{
  "grayscale": true,
  "layers": 14,
  "positions": "rope",
  "optimizer": "adamw",
  "steps": 31300,
  "lr_schedule": "wsd"
}
Rows from block 9, named by matrix and row number. Rows with one number belong to one neuron. Each number is 128 + 32 x the weight over its row's rms, rounded and kept within 0 to 255. All counts start at 0. Numbers have three digits each. After the name is the row's rms in percent of the matrix's.
# gate: MLP gate (model.blocks.9.mlp.gate.weight, 512x192), inputs 96-191
# fc1: MLP up (model.blocks.9.mlp.fc1.weight, 512x192), inputs 96-191
# fc2: MLP down (model.blocks.9.mlp.fc2.weight, 192x512, transposed), outputs 96-191
gate.230 134:183134111105100160171114118132119125105063055121056081161106134153122108180056116131139126103118115168086115108147099156131134100110127106151107189156156122164119156162147113154163104114114145092194139170120116088175156116115101101158102107109144162090130127135097102106143128121072174057
gate.231 108:085200133108152121109076170191160046103087058138138121138130157065133071150116050166153151135107192098142110116105138113088131198126076070130094157165141101134059130148105161121117130118206111088132175203111109110132114184157116113178177085163129095137102146127150102116163103118125110106
gate.232 101:159104124101076156131092132109098145143097101102069111145143109212133121165044092133125168092111127143090139116146102152144117137111137137134098135135094126208158156182190120129120066165168148112160150169056113108154172140092113127150101097113156173131139122137092059154108122107114238091
gate.233 083:143092097150100122093086159119046202145077128077119123104150050160175105130145140173137103057138120154136141108149118135124116093143057146117117152137135146118055152108153087116131149131089194158182091122109129152137169104126121083083143151066170115093126214149138073182122138108122138141
gate.234 103:146139093139182127127092159153150109086057094140102076199123121115149124162079105175152082125145080131154088116116146179153130113100133099160111130150162181121123131136144127161152146118123141166146068115151128096189086092121139095159124068084098162136106140154069083067184170127070170106
gate.235 069:177084168133129143160113142138095145143082133146108102170090065203166149110106088151165134092142074093113144133138133176141137069129097122079098107135141154194202152159137164136042093095117133121159103120135143123153116052150130069101110171115157156151094173155152091117116139120092175106
gate.236 099:097185117141126093102103198167137117102149074139131059119128134091123106182107102166163121108146192094193104106105146123104136149112125064133101201159144140102086149104142160113140141131188161112160133161117119100144094178163118118157151027129109121133098150161101189130164123153133082095
gate.237 089:112063114135147086107098155115120160131101117127119088135148099142101097148101094160181108068140075148135171164150116144160093088146096119163134168108147173146129102116157106115161169129129172139189106098102110153140132087153149131128185130094142142090122098156129043110150135150150212086
gate.238 077:149156086151113131142108187145138130102089141096129110127120105135192134157096163180144087087122165131141091186175143149094135116144079133109053138120138130123073141132142116069173154126106117175157089135141169069175114073158115106180160119115124127104153211142026115137155133119143142082
gate.239 071:115165121168086139123067183206138135080113115137193168089151115111071102160137078155150147149112145120094112140167136138129112135143055132097083135180135094093097150146106092091143170100104139055107160185107117074151121139132128116186190175170157112124122153088109136103122114119154141097
gate.240 078:156138098119148167132120145126098117131041081089089118127151119180169158137087116162123126107094097112133097133128116152146138115083176081116133097108109162164108089140148154120137100164170106164127110096075101091119157101080128115147105088080115133112081156188091000144138150129000156121
gate.241 068:129163114148083156150116158143119125108127161109081120120144147165169224166134132198132088162130136085144182125068136116130139135113133074098106131134160143169102084219166122110089109180163092165119111086037095094123116139135163144161088063075134127181130137214137149198089141152108151168
gate.242 082:128140130172132122116068180128147114095085113134137103131148134136167147144090125202173063132134105074149106138109101146168163089105128074145073113127101163074099210133161165086151087188118116184093074104124115105139128141112153096120130057092120134150118136153065097181149170132106178133
gate.243 090:081175111162157089067078156184138120083130114170149084119117132118110092140119130194160118131126083160147167177137138128143094172156133128082085155123148126117113154123158185141202133114151170144132116145131082091111095146170150178148167076111105173129142125132136075152183133122150087121
gate.244 080:168098131132107142141120145143136162156149150096100090135138084175160156149081174130125058080133099143123115089089160189145148124091152126142111207103165184170152162161160141133149095138135133156175108077080172104132166092107149094109083065093155140156129085130116105159119150132159143102
gate.245 109:160151129098090179144077098127133121154151132090086121128117129173145109149113134116119133098091168136083093088127138159080189128119148124167152161173136117147110200162121097131171120121154136114129170170117189133120192152106067086140099086173187133090132143095117150133088068104121181111
gate.246 083:153145105126070098179135155119158136133168161146128146101095138117188119092159129157071169152116137084112146126145093093115140130172128170114109077135071111074084183106146142060129159194099126150119118148111115133087112142088129136162131216124153113117167198113100129158110131092246175160
gate.247 105:089136072168137090132137182129147175145124160117166137103177075129186160112138093172112084130140126096146111156146149083161119087175099147092104107099103166072093096076162153085113149160143117167118097101096150154097121104105199085094124136070103076135129238182114069166097181171160144132
gate.248 084:129142130084096161158123125168142090132135144118064087167123096149158133198073134155138098093122128132097130065130116133134151086089130108153135143134108153159137168197168184157206086160112122118178113120068115063154166117134125142169077040116159177118135099127109049165130156126100173068
gate.249 084:091174134188130109123113189135070120058067070148152075152174099126107092148120119178151069108165132118187127159140142143156085137101109084097088160146130163058105204104144146114146150124126132104132145101147091070156122154133162114122131100122121104136119117140126178120129175156133130136
gate.250 129:070169135167162141108090140138148100092138137149173136135102132067098105126157110165171110183122178113170107113095141078146122148111087104123122105131124113086148128116099143102091182137135100115081148131171122138096061170129158110166149160180124109161063102133173159065166116134160082172
gate.251 128:153109120143165129199125126117126126094058121107040094168116089183159116153068095156156126124141076093148074132168119174177099085132151129166129071121088184163130107103126146161152126114091100140157110111111126129190121080074175081133123094133122151152091164156077078106139120164067189086
gate.252 134:106123098162162096101139175106108144122117129119164131109152060138173136116120148160153102146152096113153157182162108118168090077167057144069078100090100142073107151088162152077109173152136131176118120111105143117116117101117161119085159137084124100146144182164093084167122184154160158128
gate.253 114:124076095162172127142138143095118156108119119131135151112148068142150174124121132176167093130146098142133194167160120135189097071143070128107102125098156160110120100131154148108093122136151159167131083107082139132124099069111160107112094149074107119145112162140110081183114184153182158119
gate.254 110:145144126156132123157123154124098087110057072137082127162132162154145150140133154174159067143124082135168115139098099178165128086053169022172123137144172085159158081149138140145112134150200126144113087175155099069123097152104128076141066072101131157142083160173081084146162141131039130130
gate.255 115:163178109100070131126088114170119145114122104080104052121115114116123132185033114113127129073131138170109137118159137153125126118172116142135105161162153105129090188136148121157180128107122205119188122182081127097177191149121069144145131114127124151078176133120095152149127126105132113042
gate.256 114:101081082129155099084110135136125158117123115153146106124149096139148129126086110137173125121134071136135173168176121110177072103179066153088096137106090152135129126126179162101122136141109136148159108120085142126165095081143166150102154171078116133142160153158121076162152139164184182085
gate.257 097:077102135164158106098115179176143115076075124169168125130142061154150146129155140180142086161131132086162170156158165127140095080149078154136069126105144152127146179075139142117126132108083142146097102143133097103153084072190138093155166166067086130129119113126119123128171140130164121103
gate.258 141:133092117110205127171093120174147136119034097141066100179105104141114093191081104160154121126152087135134096115157144190139128096112134111173096124133117162180124107154117152164149144041120127096166110123119102116178107068116158076158123108146136147120099133150120070051163123139061150068
gate.259 083:090174114174093084103125188164122123135103143130159084116132085121185114123094125218124033089132157121188145175106172111138116112181123106078090140121169136129099170117149194068131147191148137154174095139115121085148140096164140140107105085095119118166114130141102104147130159138158127132
gate.260 102:084153086158122106127117151102130151114160112103155090110140103091116163102112148151104145115167127111145154154165138115170100102154114099118121142107106162025076129083164168107140140149154134186140113080066123144122124116070156138082131105076083086171134138146082061178114158160142121133
gate.261 111:103136109144121110109053137164092149100016103109133122161148089127089113203104101194178137108127146135120178142188133126125082103154020138117067158102134126140098164096146096138112160096094172116162133159125108115172100113162102093141130150126135119127082171135146133097190111123133144067
gate.262 107:173083114142155122177121136129134122109094105122059100155117148165150156167091140123136066127145118111121140145091173173138132095099149095178122134147189142151115094169156180120122102147165117138148080123117125108171110086113115109183100090130076157139101151134083134157149143134139156060
gate.263 095:133127176101159165142091119127103104131108117129116162173105171107085077125149085096171146111128143135104142111133120135072179174065133122122143090198105080180103131160090126158109125065160115054154153163173150144135130119112055147131128118186168143100135117097183184070144039075123119124
gate.264 083:134139141102140165115101121165168117079052074147098112155081123149145083139070055146136161120096145131132086107122129137109106175115105111133111094132060141184123156133111176158117121093159103106162160137086105124171142115096151089145165120185153080147099136107120022084150133087061161070
gate.265 105:118079048129120112082137102107107178137133126075162116086142067152137138117099137120124123100152137149089147176188139115156100105165070155074105126093102139143119138113166125134152151115102130169184141111074149164123117075111156145109105185110125118154122137099126060171110151143162133086
gate.266 092:098091133193152121101143153135146131110125098163160099100163104153116101121131143088170119148168095113124189167146130157136084123128078118086087153123132156131121108154174195110111102121126146125130108121096110090134116080134144158102169176104117122178170101161108091180137151138173145114
gate.267 101:174090183123135173120113078124109147166096064139070159123144144160080076116156080134120143129103117117108131070144115080075161129071125135117137104173102092183144107165106099131126119139174061062092195160149112150071143115076106122140122176130168137114089142102177097109103058100115146161
gate.268 092:130101100155118145100095142138119137138059139125119088157145079168140111167045107183119151084120124174095186142112121134157071114194096153101101178113143117148135163162174118161183150131107130123188113121124090107149147112145127146167117191111147160097126148148106023108132133138123138070
gate.269 078:160133109134114159122116123108127150169032061161079131146126175154129136138095111121124184085133098120111129115137131119131105088085148068124137122145146146158164061179161170156146093168210149134146146141072104084159161156102142126151092080066098142112098184134086044156149167119065137098
gate.270 086:081117114173125118115142194129134142137141161132162122092196097174123118123124111162128114154160113103151161143092095099167101070169085119104101120106113156083117149111166164071082132170156098181122118089098152160118146087110199122102108206084124082186146145151114066139095166168194158141
gate.271 106:089116144150133155075072134178169104116081132141122081132115139149171114159098115142147062129105153134122171136052141153114074187130100090098091158139192130171166108165131157143141104153174117103141076125106094082126109070143164125182135162119118177170138088151157102116173166124152109094
gate.272 128:085169156191156143113092130137138111104101125176150143148101145097100122103166142162140116179115147105180105123103130094130134159082111068143087120160109117102149115089109162100083152131146097117073164112190120138102073168130161104140145132155098104161069136131182153089147135136132097174
gate.273 092:096127122138105091126061165154110134096051102134131097177140072102148136196071133174190101132131111136159158165150116156138096098173145145141119167129127153100103142122164135129172153136078110146157095133122116079199078125167102105150138142106115172118149149163083127126176128133142153081
gate.274 101:115137097150121127136071135157123134128022083137068086164100093132165132179074095193175124125130115133137133136141091203170111121096139064125107123115138134207134112148155126169148120138122126129158101127139108021183124107104154095143098113134121195152099129164120070095157119152066119088
fc1.230 101:096087123128126125184158122120094154140107170155096144080165135126147191097162163169094105149135074118135144152109139135154126110099136113112114110068102148104159065150138167121066125156196111178090124063099096180102145133095181147130116137070111105170118151149110053155104204134128127142
fc1.231 100:157061136152138145131166115106129170142086171172106160162092084188148163119125173102113088122152093143100166152115112173140117098180137159106092069102157144171194142147129091164096088149055155142129070110147103100135113071175152125147097195089137156162152104159104110140116151129160158127
fc1.232 074:083166164156148121123141144148143106131086181201125163059101188110148116135187118135112108146118135106130113148117112083118120140214134104122125126119164127056095092091071164094097151141132106111105118147185068155118122172139173094154123135146116078141089183143180108100124122114182086138
fc1.233 088:092135086099094174132131102118149150177188109100086134150182162116105141142093133116119208120119114183106127116158109117152123125109175110150161107122049133190184105167139100159126110125170064086095169158083132097159138161083130170152055113174152161115121039126154126147106120106121142112
fc1.234 091:064159121115129146098079131101135151182160121173195121167168175104055100137133099118162174107127097139126195127168084100115089143134113105138101156128126084120152143131143111145152137123106151062147203156122128105138140202115163120096124154139123112106152142140145151088117117134204098129
fc1.235 065:101118103134154149101120091138125175118077118076098159125147139122104108148132120161115167140097081162160054115135124069149114092112114128146115169094091130166120126124155112137224194139123173095134165154050097125143112152100149169161094087113142200109131138119133016133112136116141150066
fc1.236 084:103187175176083145121126172142132078131142147138175102113077172080133082140149108141117125182118147092159161109114179118125109162109174083130143143162171110077089126151123129103061128149149114076039108161157104129101091172143128103125130120113108113144128081159116214108170137146084110185
fc1.237 098:086083114126184081109112163148146126122101116155145115130118098132105101141109062176180116118145107131154133147137125121144122095184121128161136143102174147129099071094105123136118179107128174138154108092117077133103091079148190097107186148088153136114102126202129031101177129152160133102
fc1.238 077:113097165070175150133190067100144136157139160152108137141104078140124124086147076101110130158156049133089142103146116116133125149104168143158169090126039109146176125131087126143100133128097119128100212134133100146160131139100138076113138128112165086154090079117142077104082126126064172126
fc1.239 081:180136148110181146160151124094114134110083147119127093150139072114125132108048144110161111091159127152121087177126089168187104127104103079122132146105141132123131156134106164161153128139138117136162128095109122146187133125084159108122133069105130153145100086183103104145137213166046135089
fc1.240 078:166111118132109120153151139097089152151224171094135092164127108145095195166132178141157086131134102140121128119122114216168188098094197102142155111157146094121190154176153104141136111167104110144131081106129200125122101155102093095125057070110157187121110129152085186159102107134132150125
fc1.241 058:126129166118093155145146100121123125125151165187156108164145136123093136123113235082093066123163086136150203122114142122155099177076195070136118148150131158092160144130135168116110067143092171108124169135125107138137126151189165172100130112101107158153212101117123198178140179125140140126
fc1.242 077:183187101178101131132125172128116134101125126120111082145160136144130107126137146180073172140132104106181065121138114126149139114072175087099137078142097157109118211108157160125167080170107125147110128099138155133152128153126108124110181068099108100153122137151101073145150158133057155165
fc1.243 085:069130125144124155102090111179156102112126116124109068160135158127103156160063128098137138139114119133095182159090137180158050140127132109113077180089117127182144104161146170171098084109149096112160151151064128096162115098162140142172129145155103205162165062138131140139129154138147187039
fc1.244 071:217123098113144138111143129142161081115131094124138103210122139183143137136098115121138190130118127127126140141144157133129132123112171118119173143106155144139167090170090154147172071136133158076106125162143190138131135145218099151147137109168111161079127099132103124171120097128087104104
fc1.245 110:171117168136097125099136152139141090177158173146168171086126110180156076086182068131072141152100149124106131112087092074112138122171077219113147112121112083115123144137091120087128158147111086122087138140140155145073154108113124095155151204147180094136117177120168118125082105111167135197
fc1.246 103:056127126208151089114142144114147133160138167166226143097133115097103144125136123181130096114136122125207128122090131097142118149142126123113102132094101130067113113100146185096099159164135097138108117086094080135114106153129206110106105104107107114190093114168165105149129165158185082156
fc1.247 112:082111096187140105125136183120141127160144166146186136087165128151147172108146148167114122142138101096178144146141135097160080080152134125086083115104093182041125116082155178098116130178154097174084114087104152153086117146075202136113102132095104082128117159174109053156090177166166145149
fc1.248 072:160112146106108174122141131132083124083089094113072123126172149203154165132121165121133135136112127157110076088140141131136166082128128142173072140172101118188174169189196125143125111138123134138140146138060144115137137119112130125128130135173154144097129154125085101177120114130129243107
fc1.249 085:184106137085170069206162134106125099149144132152138152119087134139160153123117149098119114111161107077124116128113133140116149068163145165208144139099170142116105052085119146105146097084114141169132023132124164157112109082129118124065126169109116156057141146152057116102144126122088137090
fc1.250 141:172094112085105115146165109110118127157132094117085122146140127172148181130081151082101146092139088143089134127150124168127140089140157170124145158126137139183127114155153113169149058134131160170172092125072139102158171079136108155119108105084143178080179135127091092201106138115116170079
fc1.251 109:106144134139080109072121150132103145158180145143203139104145150124118192133132219095094094112150160133112183151056115102094150152128127113082071173111178099099165155164166118108073115163155168118140125166142169148092128142166097166126135164112139150144153078117197170178136163135195092121
fc1.252 148:164189124099088193141089109141112118108133103103068081156098146121148116155091144083101162105103177148066100108121114150086158177115138131120133168164142104196139176178121091151165096167126153111186188192173138090160181159159059161163127091178138186108171111080137140122131101100102143118
fc1.253 104:092092116153205123150160138110130150111117139152132166069147100133140156082150107157126090154138077128139161186153117110145101102160079144125105115070136163106118049103141154114085147129196119192124122091070093168107112098105183124095118143067092105154082179161112048192122200129187152131
fc1.254 095:116107103112122147113126095144120219127170156109203121098165112111142153119108122090111169088145153171136131127183145124144079119225085209095111146103091138122097137110183084154146128131087117122167150110052161176123148086141131173143163166155123128110164088118161147156096119126180134082
fc1.255 094:152095108145117126215116138061099157135179161101125134140130127217141197120129162152141113143140092135147134137095108161169138103090183108152131086091107163151180100125177090125141096177107093170122074087101192152096129109081159101143056078087141156180107093136109118164141144155097164160
fc1.256 119:058090129158157082100144150141176104115139178146160117106138112145141178115124155134173103181136082090132169153149139149161087117177110169099080108079111171112178082109147189123085118126137076132103114101070115133160092078133194123123133154116098107196136117151141111170141128161188157121
fc1.257 087:162156108177119167110069152185150096068080115124149085139094142108136085176167108136122084135141178092158140163086171158098138152108124087136114152151233137140111162132125093129148127113129190110109127136178102090155124128208078139180169132122066156117140141122111140087198140143142091113
fc1.258 144:104191127167087110069156155109104144174217135108196132075158122085143102139133109114120125103120194145151192145122137096111113141161111143124133203103147096065088167149174136058147118204173168111128161161121143110101151186134109157078167117124127099095169121121115191193099129135184112168
fc1.259 078:184120147115111118172161090090148092176129146074098127147122140104162105100105199112127138113181103097105099088125162126122180145113146182121175167147105153159123165156138100131121073153115146094164123133116158136142175096071136121090093090166144147151176037109141137112084120107098182155
fc1.260 110:076136113152118097144104132099133127111179154110171108103152113091126183092148132112139078131142167089153164131100158135179102115158160115141145126072139157051097072112154155112125131156166089201094105066108124140112114133093191114068111126094071068165122104161093104176118166187170087171
fc1.261 079:108147139140100089130104127159204100098091109146158126136117199112127077112171103146129128143092138118182120152129142072104127156122146129158159096164104093074099144044107090084165204093101147094099161136151099117103091138142125128123102097152110112107139170121077181074147102122137099136
fc1.262 089:080140159142133150159088173158181103088131128118112089141125107156143160148095123139126068156108136136134131121048177150117149163136159134141079160160179109129129114199153140094075092157134077102118137181131162069148134140166114086192109099200130190171082092107135180120128078136164140109
fc1.263 117:105135123104069138138122114110104154140175125093074094128124139191156206142113173139086071115100115165103144103091114134149126098139156134164120164132166150144214145165157082144137068160077099155119114114074107100121144127139143116163042145133117185173128101122114128170065138122130173143
fc1.264 080:101137154115114124102141128180161098115103074137155080112104163123138093156127132123089129128127163130156160163078160093113081156064144056121090204145255112141117116136163165102137083164167149120117151157115092094126148169192093143134133053125078164115148061125121087161152121125141115116
fc1.265 110:195175141105081137112107141153110091158126111151112134141116153090116091185109123164113165125128186148113085092106120119096153149081146124173177142172151091139093150126104075128169154121118169071175126160194124102130155192178060126144170124150159128090161137125118169098142099128072107125
fc1.266 109:209172132090082159116126094119093122145116084130103102144106148120138150138120127158081142095119147168093078124088092118107166200088142106131162174158137090181096126161113068177175114146117189124170108156182153137127163193174075169121142108159125152075178171094113142137104108125047111121
fc1.267 099:107108054144153052125144115084083182131158105104111130124125078075109114139136140196144120106177055132188142187144131154164130095143148145112181130107130133171115118122153077164174161132078174163115092077139109127133115193186157150097113057056110154116118120188078116128143147173103129125
fc1.268 062:091080142145129184132147075133101166110082147101044098099089144109128124133127148176139123150126105137108188075087119136129094106118208111145178139139121075178169155166169116107129093152198136136126165130093115097148156125111146128175104164103158155139155092139174048148126143137091198166
fc1.269 085:143122135087159139161102130096159153113222174049128120148137079142123133153125171139162095151130101149151091127111141148122163155134174154112175185139170099144147187198136086120155111095074153105134117139130182189123106103179070110141126078164149201129156027121127170159110103132120153134
fc1.270 094:162156130069103134126096111150145141086127096146090103170117150154148094185111100078131196148116163139078155094104133113105144107124133128153155159167143115192170119209178073159133109112090133086171136180139121075137122149137093150181112142184170170114132094076119157111142058095116181133
fc1.271 105:078071128163127134068175135157143146126091120156144169066106141135154109090162097147089105153123142126149175159144103094101102145186056180091045081147125128112126129082112095118098122148087127149103137115147093120096121091165147124177174193108124090072144146117171126137119132111202133158
fc1.272 143:087161162197153140107113135127127120099090136188171137160097155120100108100169129176124119177121127103188105122110134092135128139083130073140086108144093113085152121080111158092080159125116100108072151136178113137118067174118142104119144127155095088167082140141172141082149138135134092174
fc1.273 083:046065104180161082112096136180141130093143185161165138089099095133136146155142125179125073173126112148197166170133144153149108103156152115120128082089161126118110102090157175124125147101137106177078085116134065077125087077129169100144129112112113088166103149162092093088175180140149071153
fc1.274 073:172156138129138101113155188115138114101173110105193145098174170127113101114153121161114064091134160132137101132156158037102140101127050119143106151107171120001062156091116148065120131093106164117141090193165159167121123143185077095143148106128115128062122177148098170183132108110174127144
fc2.230 110:087120116177152112100120106116093178128066155127115115133147149134123139139142157187100084100139174196171148151151128176165104072155095134131093112079159127060102155084124073108110163114122166121146101109095075080132101128172139079132099148058112083125127126204181175142171175179187136131
fc2.231 116:143156137152098118130166130108129124191132147121094156104172171112179136082149110108080171151087166105098073071139117108114195125110152124123165099136055151131139153132113093118144100183178093156088139111112124158105248154080127090098061074101169081118106131139186090130052130116072139142
fc2.232 078:144115117077126145094122069161100117081086076128150091162147169112069172169085116139103154073125137149116127122112133183120108103148101112152109206127156117146129104129164129177132106122139147140168158139039124074147138112154114160160139131105148190107158071119091182163142131148120144039
fc2.233 085:086137117220141086125179185114169100189178147128182114110134145146142103152148135111113144146150156139161156105095173121108123152147141143110124166150156113081153098163122144025180138181207156125125137158084120126125169170157158168123149122100085148128174132163134141172108152151189137121
fc2.234 109:130123047172147125133184133123128203130109119039095114127148081086184149182094151156094165101130116166183074161157117153124107081134099139116132136088152161102146068151103094109169123144189130109105105101113133087169190121142135078107047106074140102110076218128098074195158142128157116112
fc2.235 074:091086126112089123118147137124104102076095117142105124170154164135115152106093145111094168138167070095110168134176120143104106113118116125102109103153055142120181164085182115084060082174043042136078146154127148062200146090100090104096090207101106131169157109095082206122115113073149196099
fc2.236 108:115110110107152094112077153164144131074165135158189101134132092136071125153088102139175057104172151122175163178110122163176077132147081118147101150126183121084110132090159183110159154106109163145166106170127119101148048136143135157131160199124100152168141105152047170132190129189183093109
fc2.237 092:111164168109154159174124121119126117115107102113065074163148141201113171138050185102106130130152125121099097107127137154177092096084128089121109106132111216202174093168149140176102028098092106138186152116146152120186107105077133150124056145134079160149130116153081115129144114136071147073
fc2.238 092:102116161162079163105119088161148092102097121160161203091117156143105118098168176112149079161130171122115165127106100155071122134105119104054080136138156089186115154132117156133111159156111123127098128166141158103102120110149129146173176123234129162134193102094157217122079114117191134122
fc2.239 095:116146164077122123136129079164140095108084113164097115141132178122110140121138117089133122164093117100050076105110161124081177129085144094131144134153094103145153158142097140202091140141115074154136145139131144137138112159127074124119134137158125141136114108067167166074096087060087107097
fc2.240 085:131118073196099100139103154133067149145075103055080121141168120122203117141140132192107116110091203135162106099187108127164108072165091148151111119088098134074106109093157101134117153128170138125101109107043121117154177117088145050105050131089151106127067182186113083167142164157130141132
fc2.241 071:105056117189119129114126113157116166113125129154135182103135090129099125108154121108141154143133167120113174109132182108134109085138071130079109111140133160138154111133157155103077102122149159120075145136029112139138165120137161157153137186109161128153126119135119118178125100138135202154
fc2.242 078:177098112145127077111086121138098155107132113144145129129102140067078106165135081198191145104137117158173219189154102079176091082147092151184143127105098083093071123092175103133149172092138161151098086108109120107106079159071133108151157145125120125057104157122074144122188159154147115138
fc2.243 092:100091145170101136194172179115149111157151155112125134082113125176189131122132183095072141152169122091118129162141128107098096118145159147120084130122119183112136163116149114068124084167127106158068171047042134159143217089086143122126093096100104066167153181089122110166088159127137158165
fc2.244 069:144126076108114082198163233128151137117144102124112130125146102143158132121133133187128173215169089071134123134170137135074147098143122131087094117163105132122119154157154117066161155120105138129086096181185165116159157133157096076082148084133133136122116185151106105116095147090122226141
fc2.245 108:059086113189141136126153164156126158098127121131127142128140124133086132137092136145116124172180110132179173136108150067161096094137082185125091116104161121140154025146171122133075144167159105169086156115084084141152142112125178172131137174102105109197149133138149105185144176165164148131
fc2.246 090:134174141113142142121143097114134081100125077096098134193132129084136082110139145102165148136124140099116126133153153200074128175091167080145158176145138106156112204136119151138138105115121182118159113174194178066186145124182076096103150047167123179108163091095109174053147107087093122114
fc2.247 104:133085128117167126203107122141136163121133139063079170157083125148162185164136139072140175109149123113086159144135132183136142044156116124160123085139124176126153072163137089135097091099102125115118084106099124152108066077090108098152071145128113147125072142151116110089141098083178152112
fc2.248 065:165180125171153144118120127195152125022133084103139104145113118102187090177133178109172134139099135113166142130163145121071189121167137141143099122097148121036100200132122112115161123105116111135079137126166129135112123138151078091172096067137069132116117154120096081110162158104181131169
fc2.249 074:086171129175157085110196147074108070176133174120108145131176169093126139056155131169117137135144134090162097114117094089145156140124143116099154111092052131103123120102128163102114128169127115137126086091168159137166162164126147093039119133095138102151117096181142117088135161181098116166
fc2.250 142:160155124118113125165133142087103111161109141088076103151157154137141132121121140160148140140093117102105062072112074106132183129069148090135176078134062103160149117125122085137120136186120090161112110152152148144149152172079123083114053125140173104166076138108135122108109121092085157134
fc2.251 112:111136103118143119099126141122124145139154120110138086167163127108159140135095119095094181061152140154146116128150128122165115106160139147119166158082088196097144103097142134165180070131190159134180121110091116121161131133129156146093061105049108109118154122121086080141135165149083102111
fc2.252 098:110116106160133107049148079149139172156140174130165132074153105097142096108173123152083105097113128171175118172115147066101118177158114165081144170086175093084105125103075134129137174115182171092163173085127122162097167167164154135106147159109162063107135169137203106179108142137131055151
fc2.253 093:111094162072134160174119110117127137120092089070057116143072150135091142121136138087129194159147097105076126099151179153123126102089167091173133073184118145149165111147145095146069082112093080110107130104100096146129143066060096092147085067122115136172085164145120135086126088095106186138
fc2.254 104:179138075145086084125151148091077133166136092079094108143183124152167130113105118165114126104122096141155078139159111139164182107087116095106172135148100168084138098195144098148159081175167143159135118130127121073144177183105107117092063103048134141118120182148056089187117194145096119143
fc2.255 090:104122126154148105113102150155119122102155149145187122094147129160164120138144095149148082145109176127144150136135107109118127131147126137115091108117140077056124170101120140000142200153130149125097145206161121110083149161189128112106176172137135094090105132133145164095126157137204114149
fc2.256 091:131126142118129179217147137096128142103119096094040165135058152146125159120150195131108149173134075121090149144143140169096126072101174079145070090193155160162139092223170097098108099153079065146067104084088124133111107106085103111162078066131081159162121144121118141108118105097131190152
fc2.257 098:108151120143124047146169165111141099130192181141167104113162132051139165115111133147136115128113118108178116135104117082144136191135161143124159118096110102059091117087161165052125173146149129170147108104164169118145088180118145129061132098115106103136173129180126158104135156195136064152
fc2.258 133:134097076117172122152168099114128193145100124066080109134169068111148149138098142146106214059131090156152066129179115142154117044165109182128138142076097172115143090107105068171166124117130119138134135080065131120169152116105158100102028105076121095102079197123119069159133136129102117133
fc2.259 086:115129171129143154080116114141157103169150162077136141128091101131206102129151104059094144141104143098135119120116132095125123170120109159132172118092120139175161084150027110156100076129183089121106166121139112221113138159145136136129130160145130092130081126095240066144120105113118079136
fc2.260 108:129089166096145130216140142103113153118111118146080129124064115195106156102117184095181183150173068123075169167152133160085123100129177110148075104144121142194164111155127087088110146093063095112142121136123144129127078063069085127170107117168125180126102148146139136058136075088146158076
fc2.261 087:154124057164081072132126165080116188143151148102132066148201123071189118145078142132142124074146171121186112165171118080148120091153112150130175129086092136075088121084131111134167179196179176163132115128107135124158162144085145115095104155097146096110129177121096115141142183147134077139
fc2.262 088:106153160184147159127166085170198143110155145120153131110081098156161094090155194068120147126140150080156144176092110129083109192113159142092103129112159119183122090149065149110190120120144138125118150121145156171141157129177146194174158107211128181133160098074156121137167127133145084151
fc2.263 121:114136134143103097161165110108141093179146176127120139097162158075134134060161123111113127150096131092084103098151086102082169186104113109068162087135050097113113190101078124092079161173165084128083120115101119167128188132079152138093156072153161076165141109104201168107070125084115153147
fc2.264 086:169132116112147134193181102106148171154146129078079094127130075137161138110134144109131175090121087091137067097125146129110159160119194127136174153123082165141154139134081085180175099113125163108166103105126150144180194146128131114073105059083124106120076159101129079093117126110070101137
fc2.265 098:131147072183160090069128134108078148134132153125172095139189113103129107110124099174134084069140161168211136148170116117158138140134115129118155158093116117074073093085088170155167180121171184147179120106161145109128110153158147129096153153098142093061118114160113139118157165156130050127
fc2.266 097:151150109153137122105133075099107169157132142175152124107140152070085099123148084111112092105152186167149165169149153109144140152159114130142151122106118075092080101081069133116143183092216149097111114137174087126098120134145156147126131157111156077078134090110181150102135140157154064157
fc2.267 121:172167118083110149152118091102099146154106123056084132146142150109178142109123118086094147106084168108061060115151115132083180134121137110154179157161086162124133155121096088149132088103165131120149136139128149143106169117070111090088067110146157098096105139063099140094090102079083126122
fc2.268 082:113145117205135109137137157124174086120124149132119116091125130138182077090145118147129113150099087146182085127143074057105145165101106129073105128127072114080143203095073133121117176119091127175138203110142159143118107100121150086104127158131134094123144170157172154057100155116167170152
fc2.269 065:124146126114098108183133115129104135076097064082084134121106086102106112109133106122162128141139148092160103144192112078088132125135129143153085138150099102138105213074137094165121134137054119157078117150101134094139168134130108103152102065154126158143156161046064147084115104089118124152
fc2.270 102:096136139141142134078160099160157088159149161163170124093157163062132106138150126152077095156076127130147085108084138063148125192120098153102178127087163082097096144112112207150122158136200110122089148067125086172089148167137158189116180125121114056158171114109176134172108173126116075150
fc2.271 106:117107087107149093152124139155139181107151144156138141100123078048108163139130113174113126107162120128119101159112130088185087071168114154133132133102127092075118126075170140119132205091102172153166095113087093145154120099117165123118117145074089079133093201145133086090156168183120092118
fc2.272 136:099103110146150124072113115182165158109163126128180132110098102098121101158143087103125099087161144180151215168138163141143049128182077163113128169114207144105097135121132149134129140069136172087151138082109096132103109098172143165147191161110104136097171124132138142132148147160181089128
fc2.273 105:107086140141130083159136143147153136124139179106124122070141084145143172101166152103138080136150091143118116134126090078147104103149089144094105093090101099053123166077133156100086179135087102181092136094041141197122141047046155114129147156138118057196153181140139113101107163147182179131
fc2.274 099:117138109140157125142138109093130160168161148065118074191127117111120112146087096120116173103147105115166128079135145121169126149149117146160221122122097144129136052131133090140113086144180168066115140119147083136173159164142142127075074136069158127135092138121138083093161138159104074153